A small image classifier, trained from scratch: batches of 128.
Rows from block 2 of a small image classifier, named by matrix and row number. Rows with one number belong to one channel. Each number is 500 + 50 x the weight over its row's rms, rounded and kept within 0 to 999. All counts start at 0. Numbers have three digits each.
After each channel's rows are labels from the 100 images, of 14976, where the channel reaches its highest value: "top examples" is what is common among them. Only what is clearly more common there than usual is listed. The data: microscope photos of single blood and bone marrow cells. In brackets: how many of the 100.
# convs0: expand pointwise conv (model.blocks.2.convs.0.weight, 240x40x1x1), inputs 0-39
# convs1: depthwise 5x5 conv (model.blocks.2.convs.1.weight, 240x1x5x5), a 5x5 kernel
# convs2: project pointwise conv (model.blocks.2.convs.2.weight, 40x240x1x1, transposed), outputs 0-39

convs0.42:538495527491477501490584516350537494429509414543530455406565501495497516550598499482489507481369484475496534516485546519
convs1.42:479493542592555507488539564625507495513556579499519520559589535524507531551
convs2.42:504495434434469604486545561456535491377475512557549540517515532515403541429453513526503443534547426534538588480539465521
top examples: cell type: artefact (27)

convs0.1:523538606514435515476517448540462534535475580556435390536496538397513451470469468460457484447556521507486446586520525422
convs1.1:493477517559569508484529644554501476480622538464494506546544435471499497523
convs2.1:439527526393528496485548478429456571434518592507472458482459583580521480431494492462595551445559502513579508465464546499
top examples: smear: peripheral blood (100); cell type: lymphocyte (47); cell type: myeloblast (42)

convs0.183:447478606559425517457562488550510428462457528533413459487496460474546459478526472444471562406507542426559437492482463419
convs1.183:477445424490562442420395444542448433442452528469476495499555515497503509570
convs2.183:594522436512450601555531427514556512424588524448431508519484533523545464475459485511465461513542556425476463446430490412
top examples: smear: peripheral blood (100); cell type: myeloblast (49)

convs0.83:517471481473583531518386496526506540475514538357574480532404474479500522450427538564424495533535492549497536414485499533
convs1.83:418444469489479419456492508464435497473483411448495505480443444447470465384
convs2.83:436463442539469555458479572567443521459466448481545521539536486371483457557538563535434466522482511490451512540468364493
top examples: cell type: blast (27); cell type: promyelocyte (27)

convs0.199:495525531576426471486518503387490496493500474498475537465580398524537472451611516480541539508410524440552439507539458407
convs1.199:528534528506506584579512486497625595551509515548583543506511544536549524532
convs2.199:453631517584428516481497521580475547496481431503494509555514505432528454500529524558531433522428574483477485534507368523
top examples: cell type: artefact (25)

convs0.56:517490505481601527487445449573480588484459613442558473579478528470458549453463507525459450533619474511494523427449461497
convs1.56:418438479469454410460489499464430487519516435421466485479435420448510489425
convs2.56:504578498583437561496513454554463616486526512487532535512499481418536485527555512539458445512520531442446479493474334516
top examples: cell type: promyelocyte (26)

convs0.18:509466472473586531508385505544505566475511547364571483542422492479504529451440539565442485565532497537490548414485493533
convs1.18:402447469487480415476500512466413496484496414443508508486438458448482483392
convs2.18:449467454544463554466489568574440530461485457481542512541538483374481452560534557535428464523489501484432495541458359500
top examples: cell type: blast (26); cell type: promyelocyte (26)

convs0.170:507543521505398462528614526538541497497508522649421506537509498497523469507503513498548493495416525472474422555570540405
convs1.170:506498476481493442441430424460426442467420435458448448438460481454449437486
convs2.170:565535489608436496539580505578530517470564447477467494559548492471535473495519521587437518507507585439492467479414478389
top examples: smear: peripheral blood (100); cell type: lymphocyte (45); cell type: myeloblast (30)

convs0.94:445463553515410460454579478417468495453455469559472504483555444520499467449637481460519533513428496435517429501524492410
convs1.94:479492517525498501494522525502509539550511482537594591564527565606588568565
convs2.94:500550534458495556418417504474485497435426466433484609525481475505504530512448531458483437522468462576522580524465428619
top examples: cell type: artefact (25)

convs0.37:522476461489565531535398539588528559484538555385547479547410508485506550472430539571448472584527501511505529415464500524
convs1.37:434448472481455420450472512449426496494513416445481491471438437454473452401
convs2.37:463503461544440556494495581617438507451492453467506526554544487395506482568555530537448495536453526437438492541471382489
top examples: cell type: promyelocyte (32)

convs0.81:509524519595388514532545508536544463537512569538418488558517501482538536488517538503541510457511558447468372553483460381
convs1.81:549459400405461478427419438466472424440452480476457451482519524508506520535
convs2.81:593593533567399518535536462547528561531527486505371542495508465476534449474500467465423455429494550469466476435446477467
top examples: smear: peripheral blood (100); cell type: myeloblast (43)

convs0.34:530521497532400507546533528535559488487526489536416509529605471506567459492494562513593439492421560495447433576550562431
convs1.34:515441382429466493449427480457478455460458400508479453481473517470415499485
convs2.34:607521579541483518544526444509533465490570445413421515530577521462528471531549504499412464427445535426474457514465531417
top examples: smear: peripheral blood (99)

convs0.123:488490517534374522533518537592540483505521553516393485575517501481546485493476577513532513493473556446506373535532490391
convs1.123:502477467457497487470449448451500466446490452472426448442421426401433454442
convs2.123:575512469535463556533516477536522526554513483511437517542555471414574459495515522558419461506483565453464453411407412408
top examples: cell type: lymphocyte (39)

convs0.217:496524530563447486490519501396500442436507389500466489405584455501538432485594501468517527458404538463524458522562465454
convs1.217:492525540483470526560576528491573569556497481548614588498484517565573533517
convs2.217:493521532468510522401414521506497489505343489511554538480522483507508472515541515493500493529452501653473596561486476570
top examples: cell type: erythroblast (32)

convs0.226:523517454474582561480449478500499599428468508419602497549516492486470505471515489535468468565588486518475532366431431498
convs1.226:471501503522492458475466503485462459450463484414438417422455418419437438449
convs2.226:435534579477570419470498484469447586543504577455539503410463537477515523529556509546486429500537500502521539509590456625
top examples: cell type: promyelocyte (28)

convs0.169:473520548527430489464553486402503482470491451526468506419543460502503429453589499445518543466375502425547439540535446417
convs1.169:503518510475466488516545506480504574558489486503640609502500527596577516523
convs2.169:496535543463515511394423502487498499528374512497535533499508484499518476559500505487501473525476497661495580549525483628
top examples: smear: peripheral blood (40)

convs0.206:550525460564353474510501532538536452518529486518401496517556476494598454453488539511582488446424571489495448487517565448
convs1.206:470447421445472482473435446445479497497477454438432462462429458448433423445
convs2.206:614502493519460517567586447529574529492534465582419489546549498496534477467404441455457510453526542469495466415414493456
top examples: smear: peripheral blood (87); cell type: lymphocyte (36)

convs0.172:505480496481585542527427521551518549473534546393555475544394482473504467465394552576424484543550496550496528416468513531
convs1.172:434460473480485429468483469420452484469491411458476476476460431431446452400
convs2.172:451485435553462576454451564574467503457446452480534526529535471401497416564576536550440433540470511481431494521467412500
top examples: cell type: promyelocyte (32)

convs0.140:509463486503561516515373510550505541459511549345541479548411444489527515458413528542462476542544517526490526408489477524
convs1.140:429454458475482422457477479456436484474465404467482491481434442437479453399
convs2.140:486481453557439551474473563594440524480489448477525508531506505373500441563533568544440481514480533486419476527435381476
top examples: cell type: promyelocyte (37)

convs0.168:529537535587402498525508513567573488557519592508449507591494537507582525482479573544510526507484589460544413511504505409
convs1.168:519502494496498464446444425439496466461453426421451498501506396390443494509
convs2.168:600546480521438573537537473535566535514488423555402504536571500466563456489515461506411508478485550501483449436429434425
top examples: cell type: lymphocyte (42)

convs0.38:469509574521463481495554491506488470525502545589460460519475460474549457494498493472420518469500544480509410699454485431
convs1.38:501544636645511559549567565497510527562526499503510526511494504495504496505
convs2.38:432455469527564431493479544441447446524507586429537440435446474560416546470542556551534529544570431487538487552562546488
top examples: smear: peripheral blood (100); cell type: myeloblast (59)

convs0.160:473542583509458478479563475488474467534502527636454472509472486501551459518500495478436495448476545479477403655440480437
convs1.160:512548649625514548554579542489515542573512489508511524501492501500496489496
convs2.160:438444453521557400495482538443462426527510565436534449412441483545437551469549554552531512538568440501507481554589529483
top examples: smear: peripheral blood (100); cell type: myeloblast (56); cell type: lymphocyte (36)

convs0.10:525510536586409477524522501557550449579510585553442478602493542480556518508497546502517517470495568445508404552459522396
convs1.10:499421430460489481446466468500434473481466477381403427468509441447493501529
convs2.10:533576539541480509493545432533470583545506526555459538507583538454535477495508512450406472483498535476528469380409383488
top examples: cell type: lymphocyte (45)