config.yaml
model: "image classifier"
expansion: 6
init: "torch_default"
gradient_centralization: true
batch_size: 128
decay_fraction: 0.2
final_lr_fraction: 0.1
Rows from block 6 of a small image classifier, named by matrix and row number. Rows with one number belong to one channel. Each number is 128 + 24 x the weight over its row's rms, rounded and kept within 0 to 255. All counts start at 0.
Before each channel's rows are labels from the 100 images, of 14976, where the channel reaches its highest value: "responds to" is what is common among them; "colour at peak" is the nearest of a few named colours to the mean colour under the peak. Only what is clearly more common there than usual is listed. The data: microscope photos of single blood and bone marrow cells. In brackets: how many of the 100.
# convs0: expand pointwise conv (model.blocks.6.convs.0.weight, 480x80x1x1), inputs 0-79
# convs1: depthwise 5x5 conv (model.blocks.6.convs.1.weight, 480x1x5x5), a 5x5 kernel
# convs2: project pointwise conv (model.blocks.6.convs.2.weight, 80x480x1x1, transposed), outputs 0-79

responds to: cell type: blast (31)
colour at peak: purple (48); blue (43)
convs0.415 [155 130 114 114  94 135  96 117 116 134 119  57 137 121 137 139 165 121 128  84 110 143 183 112 182 121 125 121  57 134 130 118 115 147 125 114 130 103 135 137 113 140 137 128 143 145 165 135 137 118 105 157  77 155 145 114 162 143 129 146 149 130 129 122 136 113 122 108  64 121 114 140 126 122 136 141 196 120 136 136]
convs1.415 [109  93 116 135 117  70  79 109 110 105  89 105 128 129 119 110 124 130 138 139 111 122 143 166 155]
convs2.415 [130 118 143  74 141 123 144 114 110 126 140 130 137 106 145 116 154  81 133 102 109 104  94  94 121 114 126 113 155 126  84 126 138  89 134 123 172 120 136 130 181 142 139 170 152 118 152 119 129 129 148 176 122 116  90 106  89 141 154 139 136 142 144 168 129  99 133 125 129 164 177 137 168 113 132 132  93 187 119 128]

responds to: cell type: blast (26)
colour at peak: purple (55); blue (34)
convs0.144 [147 121 127 121  80 137  99 123 124 128 120  74 138 123 134 133 148 122 122  72 112 133 163 120 175 121 116 114  77 142 131 126 109 172 118 102 123  88 136 130 117 138 150 126 134 140 184 144 128 125  89 149  80 176 141 118 152 159 124 145 167 131 132 123 135 118 122 109  81 123 100 134 129 123 134 135 198 123 148 135]
convs1.144 [110  97 125 138 129  73  88 120 116 118  78 104 132 129 121  96 108 135 131 139  94 100 135 157 149]
convs2.144 [129 113 138  83 142 128 147 120 118 120 144 132 137 111 150 115 151  75 138 106 112 102  93  98 122 107 130 113 151 131  84 132 135  90 130 126 170 119 131 129 181 143 136 174 156 118 151 124 129 123 145 177 121 116  86 109  88 141 148 143 135 136 138 174 131  93 128 122 132 158 170 137 177 111 134 136  99 191 123 132]

responds to: cell type: blast (27)
colour at peak: purple (57); blue (33)
convs0.85 [149 140 141 117 103 133 103 111 134 130 117  91 131 123 128 135 144 169 138 100  94 124 197 103 163 129 120 116  70 124 155 116 113 156 119 108 151 104 134 119 110 139 146 103 118 142 155 132 151 117 102 187  97 152 106 126 188 150 124 175 148 133 130 158 136 137 122  90  84 114 107 153 146 121 134 135 155 151 138 153]
convs1.85 [117 125 145 140 134 100 122 131 182 155  98 105 108 146 145  92  94 107 136 132  94  95  96 112 107]
convs2.85 [154  95 108  51 168 137 147 164 135 125 129 112 105 107 135 119 150 101 162 117 111 124 119 109 141 121 148  81 131 150  68 142 125  90 111 136 146  96 120  88 157 127 158 151 136 117 137 136 126 112 167 158 152  89 107 109 101 158 140 154 177 134 128 139 134 108 124 118 107 159 138 141 165 122 136 132 113 153 142 131]

responds to: cell type: blast (33)
colour at peak: purple (46)
convs0.300 [147 125 147 118  78 138 105 142 150 121 121  93 126 142 133 135 132 132 112  70 112 128 142 122 153 124  99  96 111 139 132 153  99 168  97  87 137  81 138 105 105 127 158 124 125 141 184 150 128 152  82 146  88 180 124 132 147 166 110 142 171 139 140 132 137 128 117  97  98 134  87 128 126 123 136 133 177 128 151 142]
convs1.300 [103 106 133 144 135  63  81 118 118 113  77 100 122 123 118  99 123 142 134 139 116 127 142 153 145]
convs2.300 [132 119 152  88 143 122 147 117 110 125 139 124 138 111 145 118 150  70 133 105 116 101 103  94 125 115 125 113 152 125  89 126 135  91 135 128 171 118 137 140 178 136 142 171 161 119 147 119 127 129 148 171 131 113  81 109  90 143 157 143 140 145 146 180 127  90 136 124 123 155 174 135 169 114 130 131 101 191 118 133]

responds to: cell type: blast (37)
colour at peak: blue (29)
convs0.106 [139 128 128 102 112 163 124 142 145 100  75 104 121 142 137 158 144 148 104 111 123 124 152  83 149 132 117 114 102 133 159 129 109 145 116 109 146 112 162 122  62 120 143 105 115 127 142 123 156 129 109 158 107 141 110 150 145 144  90 139 141 159 165 152 177 142  73 108  97 119 110 131 152  76 172 137 141 156 134 150]
convs1.106 [117 102 104 117 133 109 104 107 109 120 106 112 123 118 126 109 116 133 159 176 140 139 153 191 168]
convs2.106 [140 127 115 123  95 132 130 117 132 161 134  99 158 157 130 121 167 128 129 146 155 120 177 150 193 128 129 151  74 132 161 128 161 160 126  89 132 162 124  97 116 132  84 128 135  99 112 136 139 128  94  92 168 157 126 169 157  98 121  95  96 124 123 136 130 128 125 167  91 109 110 132 111 126 129 134 180 127 135 137]

responds to: cell type: blast (27)
colour at peak: purple (59); blue (34)
convs0.389 [144 135 124 116  96 130 102 116 118 130 121  54 141 126 130 136 161 131 135  87 111 133 177 120 191 125 127 125  65 126 132 124 119 161 126 113 138 102 131 135 112 147 138 119 130 137 174 131 136 124 102 165  76 164 130 126 165 148 122 154 151 134 132 130 132 125 125  96  74 134 113 136 127 127 131 139 201 123 132 141]
convs1.389 [114 101 117 127 113  77  75 112 114 114  74  89 120 122 119 102 118 130 135 147 110 120 141 155 140]
convs2.389 [135 120 142  90 142 122 152 111 111 139 138 115 145 105 146 117 151  72 132 110 120 106 112  92 122 117 126 120 154 126  90 125 149  93 134 116 167 120 136 134 189 132 142 167 153 117 149 119 136 130 148 166 127 119  83 107 102 132 150 147 141 142 143 176 125  93 136 108 113 174 183 138 162 118 128 133  90 190 118 135]

responds to: cell type: blast (32)
colour at peak: purple (54)
convs0.5 [149 127 121 115 105 131 114 129 111 129 114  76 136 141 135 143 147 165 126 105 109 141 195 114 174 127 113 112  65 134 158 124 109 147 114 108 165 106 132 137 109 139 144 100 128 137 152 133 152 128 106 183  99 149 107 140 176 148 119 176 146 133 130 167 137 138 121  87  85 114 108 144 146 119 136 145 157 156 139 147]
convs1.5 [126 126 132 141 132 110 122 136 166 160  94 112 117 134 162  89 101 106 117 127  91  98  93  92  97]
convs2.5 [141 105 146  64 156 148 155 157 140 139 129 114 111  99 136 118 170  92 151 122 122 143 104 111 135 113 140  67 127 142  53 138 147  96 121 116 136 105 111 106 160 141 137 162 128 133 134 132 107 117 155 169 143 100 114  93 104 156 136 155 163 123 120 154 142 112 113  89 107 152 126 128 152 123 143 134 149 173 132 133]

responds to: smear: peripheral blood (100)
colour at peak: white (46)
convs0.43 [117 160 128 130 131  95 142 101 120 150 155 137 164 109  94 103 120 162 159 131 151  83 150 143 127 165 147 149 127 103 165 106 145 122 147 142 161 132  92 141 150 154 112  86  82 105 124 109  98 106 137 142 145 124 101 113 152 116 163 156 118  86  88 160 106 160 152 128 145 137 140 101 157 152 107  98 135 158 110 100]
convs1.43 [ 97 118 150 179 161 125 126 131 189 170 117 112 114 132 152 125 119 123 137 112 125 123 125 113  87]
convs2.43 [155 115 143 118 132 131 121 163 110 102 134  92 101  76 124 114 198 140 137 136 111 135 155 152 146 141 137 100  91 139  81 138 124  77 120 127 126 127 126 155 143 143 148 109 118 133 136 128 127 118 139 117 153 104 140  75 141 152 134 180 146 137 129 129 130 141 125  49  71 149 169 122 117 121 129 120 142 131 131 115]

responds to: cell type: blast (33)
colour at peak: grey (48)
convs0.117 [128 101 153  94 106 165 133 148 157  97 113 113 122 164 125 136 121 142  92 103 135 112 136  89 138 129 103 102 113 159 144 145 101 155 105 109 139 109 166  99  61 123 149 111 110 123 151 157 127 143 106 144 102 145 111 139 133 146  66 134 147 177 179 142 162 138  87 101 110 129 110 122 140 112 149 129 145 143 148 138]
convs1.117 [161 133 113 110 120 193 148 128 123 138 200 147 118 118 130 163 116 107 122 122 133 119 115 132 138]
convs2.117 [123 145 167 114 152 107 154 112 145 103  91 101  94 110  94 156 132 157 118  71 128 158 148 111 136 153 130 127 127 113 112 141 105  98 119 158  97 102 152 134 151 100 151 118  94 136 180 135  91 116 154 136 143 109 163  95 129 148 151 166 151 152 155 108 104 159 149 131 106 140 165 102 114 167 103  99 123 115 142 132]

responds to: smear: peripheral blood (100); cell type: lymphocyte (46)
colour at peak: purple (96)
convs0.273 [120 131  93 110 131 197 147 128  98 110  64 124 114 142 151 172 136 128 127 130 137 140 136 109 132 113 128 126 124 128 141 118 124 122 129 130 135 131 189 162 111 116 126 128 133 128 125 122 144 120 130 137 126 123 131 129 131 125 112 127 124 159 171 131 206 126  53 130 123 104 131 124 142  71 197 144 126 136 125 124]
convs1.273 [ 63 105 106 107  96 115 145 140 142 106 108 123 125 137 101  99 129 134 143 105  87 113 128 109  93]
convs2.273 [116 151 120 156 129  83 111 128 117 131  95 146 127 131  92 166 113 166  97 138 115 164 121 117 120 162  93 129 137 103 129 100 125 129 161 130  87 127 171 120 114 103 133  90  96 143 115 108  94 157 129 129 113 127 159 124 123 128 158 128 130 160 167  91  86 161 172 135 144 126 120  94 114 163  87  94 124  92 103 108]

responds to: cell type: promyelocyte (30); cell type: blast (26)
colour at peak: blue (50)
convs0.321 [129 138 138  87 109 150 135 151 154 105  84 108 122 150 133 152 130 148  94 108 128 125 144  97 144 134  86  86 107 136 158 154  93 147  89 103 148 109 151 116  68 131 148 109 116 124 145 150 150 155 106 151 107 143 111 159 145 146  87 139 143 155 158 150 164 139  81 103 110 127 105 129 154  92 160 138 140 154 147 139]
convs1.321 [128 128 135 127 117 145 126 122 130 124 161 139 128 135 163 146 149 139 160 182 148 151 173 165 174]
convs2.321 [132 142 109 119  98 117 104 127 127 133 125  81 153 159 130 131 176 140 111 134 155 137 172 145 186 134 120 149 111 125 154 127 161 175 132  90 119 161 139  68 111 131  80 118 115 132 124 139 128 130  91 104 166 156 148 153 134  90 123 109  87 134 135 130 113 149 139 159  72 122 100 110  96 127 117 123 139 114 135 122]

responds to: cell type: blast (26)
colour at peak: purple (52)
convs0.215 [146 126 146 119  83 134  97 136 149 122 120  81 136 134 133 136 138 130 121  71 111 130 149 123 166 125 107 105  97 136 126 145 104 177 108  93 140  89 133 108 112 134 156 123 127 140 181 152 130 143  89 149  84 174 128 127 156 162 119 153 168 132 134 130 135 127 120  83  87 136  92 131 122 122 134 134 188 122 150 143]
convs1.215 [ 92  99 130 143 136  68  88 117 114 105  82 106 123 118 111  99 125 139 129 133 115 126 142 157 153]
convs2.215 [132 120 153  87 143 122 145 117 112 120 140 128 136 109 147 118 153  70 132 103 116 100 100  99 123 110 125 116 150 125  91 127 134  94 134 128 170 118 136 138 172 138 141 174 162 120 149 120 127 128 147 174 127 114  80 107  89 142 154 140 139 143 144 179 127  88 135 124 126 154 176 135 171 113 130 132 102 190 119 132]

responds to: smear: peripheral blood (100)
colour at peak: pink (62)
convs0.377 [121 166 105 149 133 110 138  92  95 158 153  99 161 106 100 106 147 153 160 132 137 103 177 149 164 159 149 147  81 106 157  86 147 113 150 138 141 133 109 158 148 155 113  85  98 110 127 110 108  91 133 172 125 127 109 107 164 124 154 153 122 106 105 146 110 155 146 132 116 125 136 113 154 152 108 104 153 149 111 109]
convs1.377 [166 167 173 148 125 141 128 135 148 148 135 129 132 146 184 146 135 130 161 142 136 136 149 170 150]
convs2.377 [151  99 140  96 132 144 164 175 160 139 154 115 130 110 148 105 146  80 159 130 138 112 126 126 131 107 158  80 139 153 101 159 156 120  98 105 170 128 112 126 147 145 133 156 150 123 117 147 157  97 126 149 142 118  97 120 126 129 109 134 132 112 113 173 144  89 112 109 111 164 142 153 172 104 146 149 130 186 153 162]

responds to: cell type: blast (28)
colour at peak: grey (60)
convs0.227 [150 115 126 114  85 148  94 145 129 117 113  79 127 147 140 147 149 119 107  77 106 140 145 118 165 115 100 101  98 149 122 145 102 156 103  99 123  93 148 123 103 127 148 135 139 153 177 149 138 144  93 142  81 167 141 133 144 155 106 140 160 145 147 122 148 115 105 101  88 131 100 145 115 115 146 148 192 117 146 143]
convs1.227 [ 99 102 121 138 128  73  91 110 125 124  81  98 116 118 122  92 115 130 139 150 106 120 143 162 152]
convs2.227 [136 127 148  85 145 121 150 110 110 139 134 117 145 104 140 121 154  70 125 106 121 107 117  93 126 118 121 122 150 121  87 121 142  97 139 117 168 117 138 133 183 126 143 167 154 119 151 116 133 134 151 161 131 116  84 105 102 136 155 142 138 146 146 179 124  91 138 112 109 174 184 139 160 123 126 130  92 187 115 130]

responds to: smear: peripheral blood (100)
colour at peak: pink (50)
convs0.37 [118 167 127 111 155 130 108  75 120 122 126 109 126  98 127 129 123 140 173 150 104 119 157 143 144 133 174 166 102  88 136  74 156 118 176 164 174 158 133 126 134 121  91 114 108 128 107  97 119  71 157 149 129 103 117  84 145  97 124 142 101 132 130 130 126 145 135 116 119 124 164 104 121 131 128 128 141 132  89 154]
convs1.37 [186 173 160 122 108 190 158 131 147 142 150 128 122 123 141 124 134 133 127 112 156 133 138 126 110]
convs2.37 [146 136 145 140 130 146 120 169 109  49 148 103  98 138 148 121  87 108 119 143 155 103 152 149 113 109 112 134 102 110 155 109 112 133 146 148 153 142 111 149 113 145 125 138 150 119 126 100 147 145 112  69 113 133 103 153 185 113 111 144 123 112 110 148 149 105 104 114  95  51 128 147 130 106 149 140 126 133 105 134]

responds to: cell type: promyelocyte (35)
colour at peak: blue (59)
convs0.267 [146 125 143 146  79 133  85 121 143 136 122  83 133 113 135 135 152 120 125  81 111 141 168 127 186 120 126 123  74 134 122 127 121 172 124 107 120  87 134 116 128 136 146 136 144 145 187 144 133 125  91 150  88 176 145 103 157 157 125 146 166 133 132 120 132 113 126 115 102 132 103 142 107 125 132 140 195 116 143 140]
convs1.267 [114 125 157 161 131  97 111 124 126 130 112 128 137 146 152 105 124 140 190 160  88 100 138 165 143]
convs2.267 [132 129  79  84 132 156 123 121 100 207 157 107 150 131 151 101 167  96 120 121 118 107 138  97 143 114 123 121 178 118  96 117 169 131 138  95 152 122 105 115 170 122 150 142 147 122 141 115 152 135 145 146 137 126 113 109 100 139 138 144 136 122 123 166 156 107 102 108 104 173 150 119 126 103 157 142 101 173 117 125]

responds to: smear: peripheral blood (100); cell type: lymphocyte (54); cell type: myeloblast (33)
colour at peak: pink (49); white (46)
convs0.107 [125 111 154 115 118 180 138 146 158  90  87 122 102 144 142 158 115 137 103 119 136 132 127 102 130 116 114 113 127 149 146 139 114 138 114 115 129 117 180 102  95 104 141 121 128 125 135 134 151 139 115 140 122 136 123 145 122 139  66 121 137 189 198 141 178 130  67 119 122 120 115 127 145  79 172 144 126 145 138 139]
convs1.107 [144 142 139 153 156 190 197 165 134 127 159 147 137 120 118 140 134 127 126 112 147 132 119 121 129]
convs2.107 [147 108 197 107 164 123 145  97 147 104 129 117  98 106 128 125 135 142 147  70 127 143 127 134 128 122 151 143 119 147 123 154  98  82 103 160 112  88 132 165 158 132 156 143 107 119 186 149 125 102 166 154 140  95 153 108 114 166 133 129 166 128 134 119 126 145 134 127 118 128 189 135 147 129 126 131 101 126 150 149]

responds to: cell type: blast (33); cell type: promyelocyte (25)
colour at peak: blue (52)
convs0.73 [169 128 126  78 103 154 100 145 140 109  97  99 124 165 133 154 152 136 108 101 113 129 148 100 148 125  92  88 101 142 142 132  79 151  97  95 136 105 151 117  76 128 153 115 122 138 152 155 149 134 101 151  91 147 118 130 143 150  95 139 149 156 153 137 165 128  96  98  90 122 100 133 138 103 158 140 149 138 157 142]
convs1.73 [116 113 110 114 127 125 112 112 122 134 126 118 124 141 148 123 125 136 169 209 122 129 138 169 173]
convs2.73 [168 135 126  81  95 137 118 112 124 174 140  85 143 157 138 118 179 135 118 139 155 119 173 147 186 122 126 160  92 122 141 120 161 159 131  91 132 163 121 109 143 123  97 134 130 104 119 127 147 134  98  94 167 170 131 164 153  91 124 124  90 125 123 130 134 133 120 138  80 141 120 143  98 119 132 139 169 122 128 131]

responds to: smear: peripheral blood (100)
colour at peak: white (49)
convs0.216 [134 136 149 107  83 124 136 138 148 110 125  99 122 158 125 137 126 157 121  74 118 125 159 120 154 133 109  94 100 124 149 148  91 176 100  96 162  86 125  95 104 138 166 114 114 140 168 133 133 147  82 158  86 165 107 158 148 163 119 140 157 125 124 160 129 143 129  90 106 123  94 127 132 122 131 130 164 157 152 139]
convs1.216 [ 91  83  94 102  98  85  82 113 114 105 105 111 128 133 105 107 114 133 127 105 118 114 124 113 113]
convs2.216 [135 121 151  89 148 118 182 112 131 113 129 116 125  98 139 125 146  81 136 102 114 103 112 103 129 114 130 108 151 126 105 131 117  91 128 137 174 117 138 160 162 131 149 164 161 115 153 119 117 125 154 160 133 105  83 103 121 149 143 145 155 139 138 163 117  93 142  99 115 164 179 146 182 123 121 126  97 181 122 154]

responds to: cell type: blast (32)
colour at peak: blue (44)
convs0.340 [152 132 117  73 107 163 120 135 130 105  87  94 126 150 136 157 146 140 119 105 119 129 154  92 156 128  89  92  96 139 155 121  98 155  99 109 135 110 164 131  74 127 145 111 121 123 151 154 153 131 106 155  88 145 116 143 147 146  99 142 145 157 154 144 162 135 100  95  87 122 109 128 151  94 163 141 155 149 144 146]
convs1.340 [120 120 112 117 126 121 118 125 123 124 123 117 123 125 131 118 125 133 165 201 123 132 146 186 182]
convs2.340 [159 133 124 107  85 137 116 121 139 165 136  91 153 165 133 120 167 142 125 154 139 120 170 144 172 128 129 151  91 125 157 131 162 161 125  85 128 176 119 104 123 126  89 124 128 102 107 132 139 126  82  97 166 168 136 176 155  86 118 111  91 121 118 120 136 138 122 148  91 123 103 137 104 124 135 136 170 119 135 133]

responds to: cell type: blast (29); cell type: promyelocyte (26)
colour at peak: blue (44)
convs0.156 [144 126 139  84 111 157 130 151 159  92  92 111 123 155 129 148 136 149  95 112 128 122 138  92 141 135  86  90 114 149 157 150  95 143  93 106 146 111 154 114  77 125 146 106 116 127 140 151 147 153 107 150 107 140 111 153 139 144  75 133 141 154 158 151 173 144  75 106 112 126 108 128 153  94 165 136 139 155 145 142]
convs1.156 [127 120 122 118 122 122 119 121 126 128 133 125 121 128 146 132 129 135 153 194 140 139 151 185 195]
convs2.156 [145 146 113 103  86 124 108 120 132 145 133  86 155 165 135 124 163 126 110 145 149 114 167 145 180 125 117 161  98 114 140 124 170 167 135  91 141 169 134  67 123 141  86 137 135 124 111 133 133 133  89  93 157 169 126 171 141  86 126  94  84 130 135 139 121 125 132 164 105 116 114 118 106 125 125 129 155 124 129 125]

responds to: cell type: blast (29); cell type: promyelocyte (29)
colour at peak: blue (63)
convs0.345 [165 126 132  85 105 155 113 141 146  97  93  99 128 150 132 154 142 138 102 103 113 130 150  84 150 127 104  99  99 152 153 132  96 152 105 103 134 107 154 116  48 129 149 111 124 134 150 145 153 132 104 154  96 146 121 140 146 148  93 141 148 156 155 141 166 131  91  98  97 122 105 136 149 102 160 140 148 146 146 149]
convs1.345 [126 128 122 122 127 126 118 124 123 127 127 120 131 133 135 123 123 138 169 208 130 136 151 178 180]
convs2.345 [158 136 125 119  88 136 116 113 139 170 138  93 142 159 133 116 167 138 121 136 149 125 175 150 189 128 123 157  83 125 148 124 165 163 132  83 116 172 120 108 134 134  94 127 121 102 123 127 144 133  89  93 166 171 136 172 156  85 117 109  91 121 119 126 138 136 120 146  87 131 117 132 104 121 137 133 167 125 128 131]

responds to: cell type: blast (28); cell type: promyelocyte (28)
colour at peak: blue (57)
convs0.166 [164 130 130  84 108 156 116 140 143  95  89  99 127 151 133 160 141 135 104 105 116 132 148  85 150 127 105 102 100 147 153 133  98 149 108 106 131 110 155 118  45 125 147 112 124 132 148 144 156 132 106 154  95 143 122 138 143 146  91 138 144 159 158 139 168 131  87 100  94 119 108 134 149  98 163 140 148 145 143 144]
convs1.166 [124 124 120 125 127 124 119 125 125 130 125 124 133 134 136 119 124 139 171 208 129 135 148 176 182]
convs2.166 [155 135 126 119  89 136 118 119 139 168 138  91 147 160 133 115 169 137 124 143 154 127 176 148 191 128 126 152  85 127 143 128 160 158 129  88 117 170 120 103 132 134  94 127 119 103 115 131 144 130  91  94 167 172 138 175 153  86 117 107  91 121 121 129 136 137 121 153  86 129 106 131 106 120 135 132 170 129 131 133]

responds to: cell type: blast (25)
colour at peak: purple (57)
convs0.264 [147 122 122 113  78 138 120 134 114 113 122  79 135 139 133 136 154 132 122  72 120 129 161 120 166 124 110 101  93 139 131 133  94 158 107  91 138  83 139 128 110 139 158 125 125 147 180 147 127 135  82 147  75 174 125 136 154 164 119 146 167 135 138 130 137 130 118 101  76 127  92 131 129 124 135 134 177 130 154 136]
convs1.264 [102  80 110 135 121  65  74 113 122 122  89 103 135 130 125 105 116 131 132 132 111 110 128 143 131]
convs2.264 [135 117 151  82 142 127 144 118 112 115 145 129 136 106 153 115 151  73 133 104 111  97  95 103 125 105 125 115 149 126  91 126 130  89 134 129 173 119 133 135 166 143 141 176 161 118 151 119 131 129 146 175 126 115  82 107  87 145 150 137 136 140 141 174 131  91 130 126 126 152 171 138 174 107 135 138  99 186 119 128]

responds to: smear: peripheral blood (99)
colour at peak: white (47)
convs0.274 [125 124 100 136 165 122 132 112 103 144 132 162 151  93 126 121 119 115 151 178 147 135 103 133 103 136 154 167 162 117 122 109 168  78 158 170 119 164 122 162 154 138  86 129 137 123  83 114 130 110 170 107 167  89 148  96 118  84 147 121  91 112 117 118 123 120 132 157 151 127 169 130 127 131 121 131 102 118 104 102]
convs1.274 [104  98 102  91 102 103  94 101  68  92 121 114 134  98 111 124 115 123 101 113 137 133 128 116 128]
convs2.274 [134 136 143  82 154 108 164 109 118 110 125 124 117  95 136 130 150  77 120 113 123 109 110 102 114 112 115 120 166 114 100 111 119  98 143 139 176 107 146 141 162 131 147 174 155 125 144 110 126 144 160 163 124 104  88 101 108 152 153 135 144 143 150 180 109  92 153 132 127 176 164 134 157 131 115 130 102 182 111 132]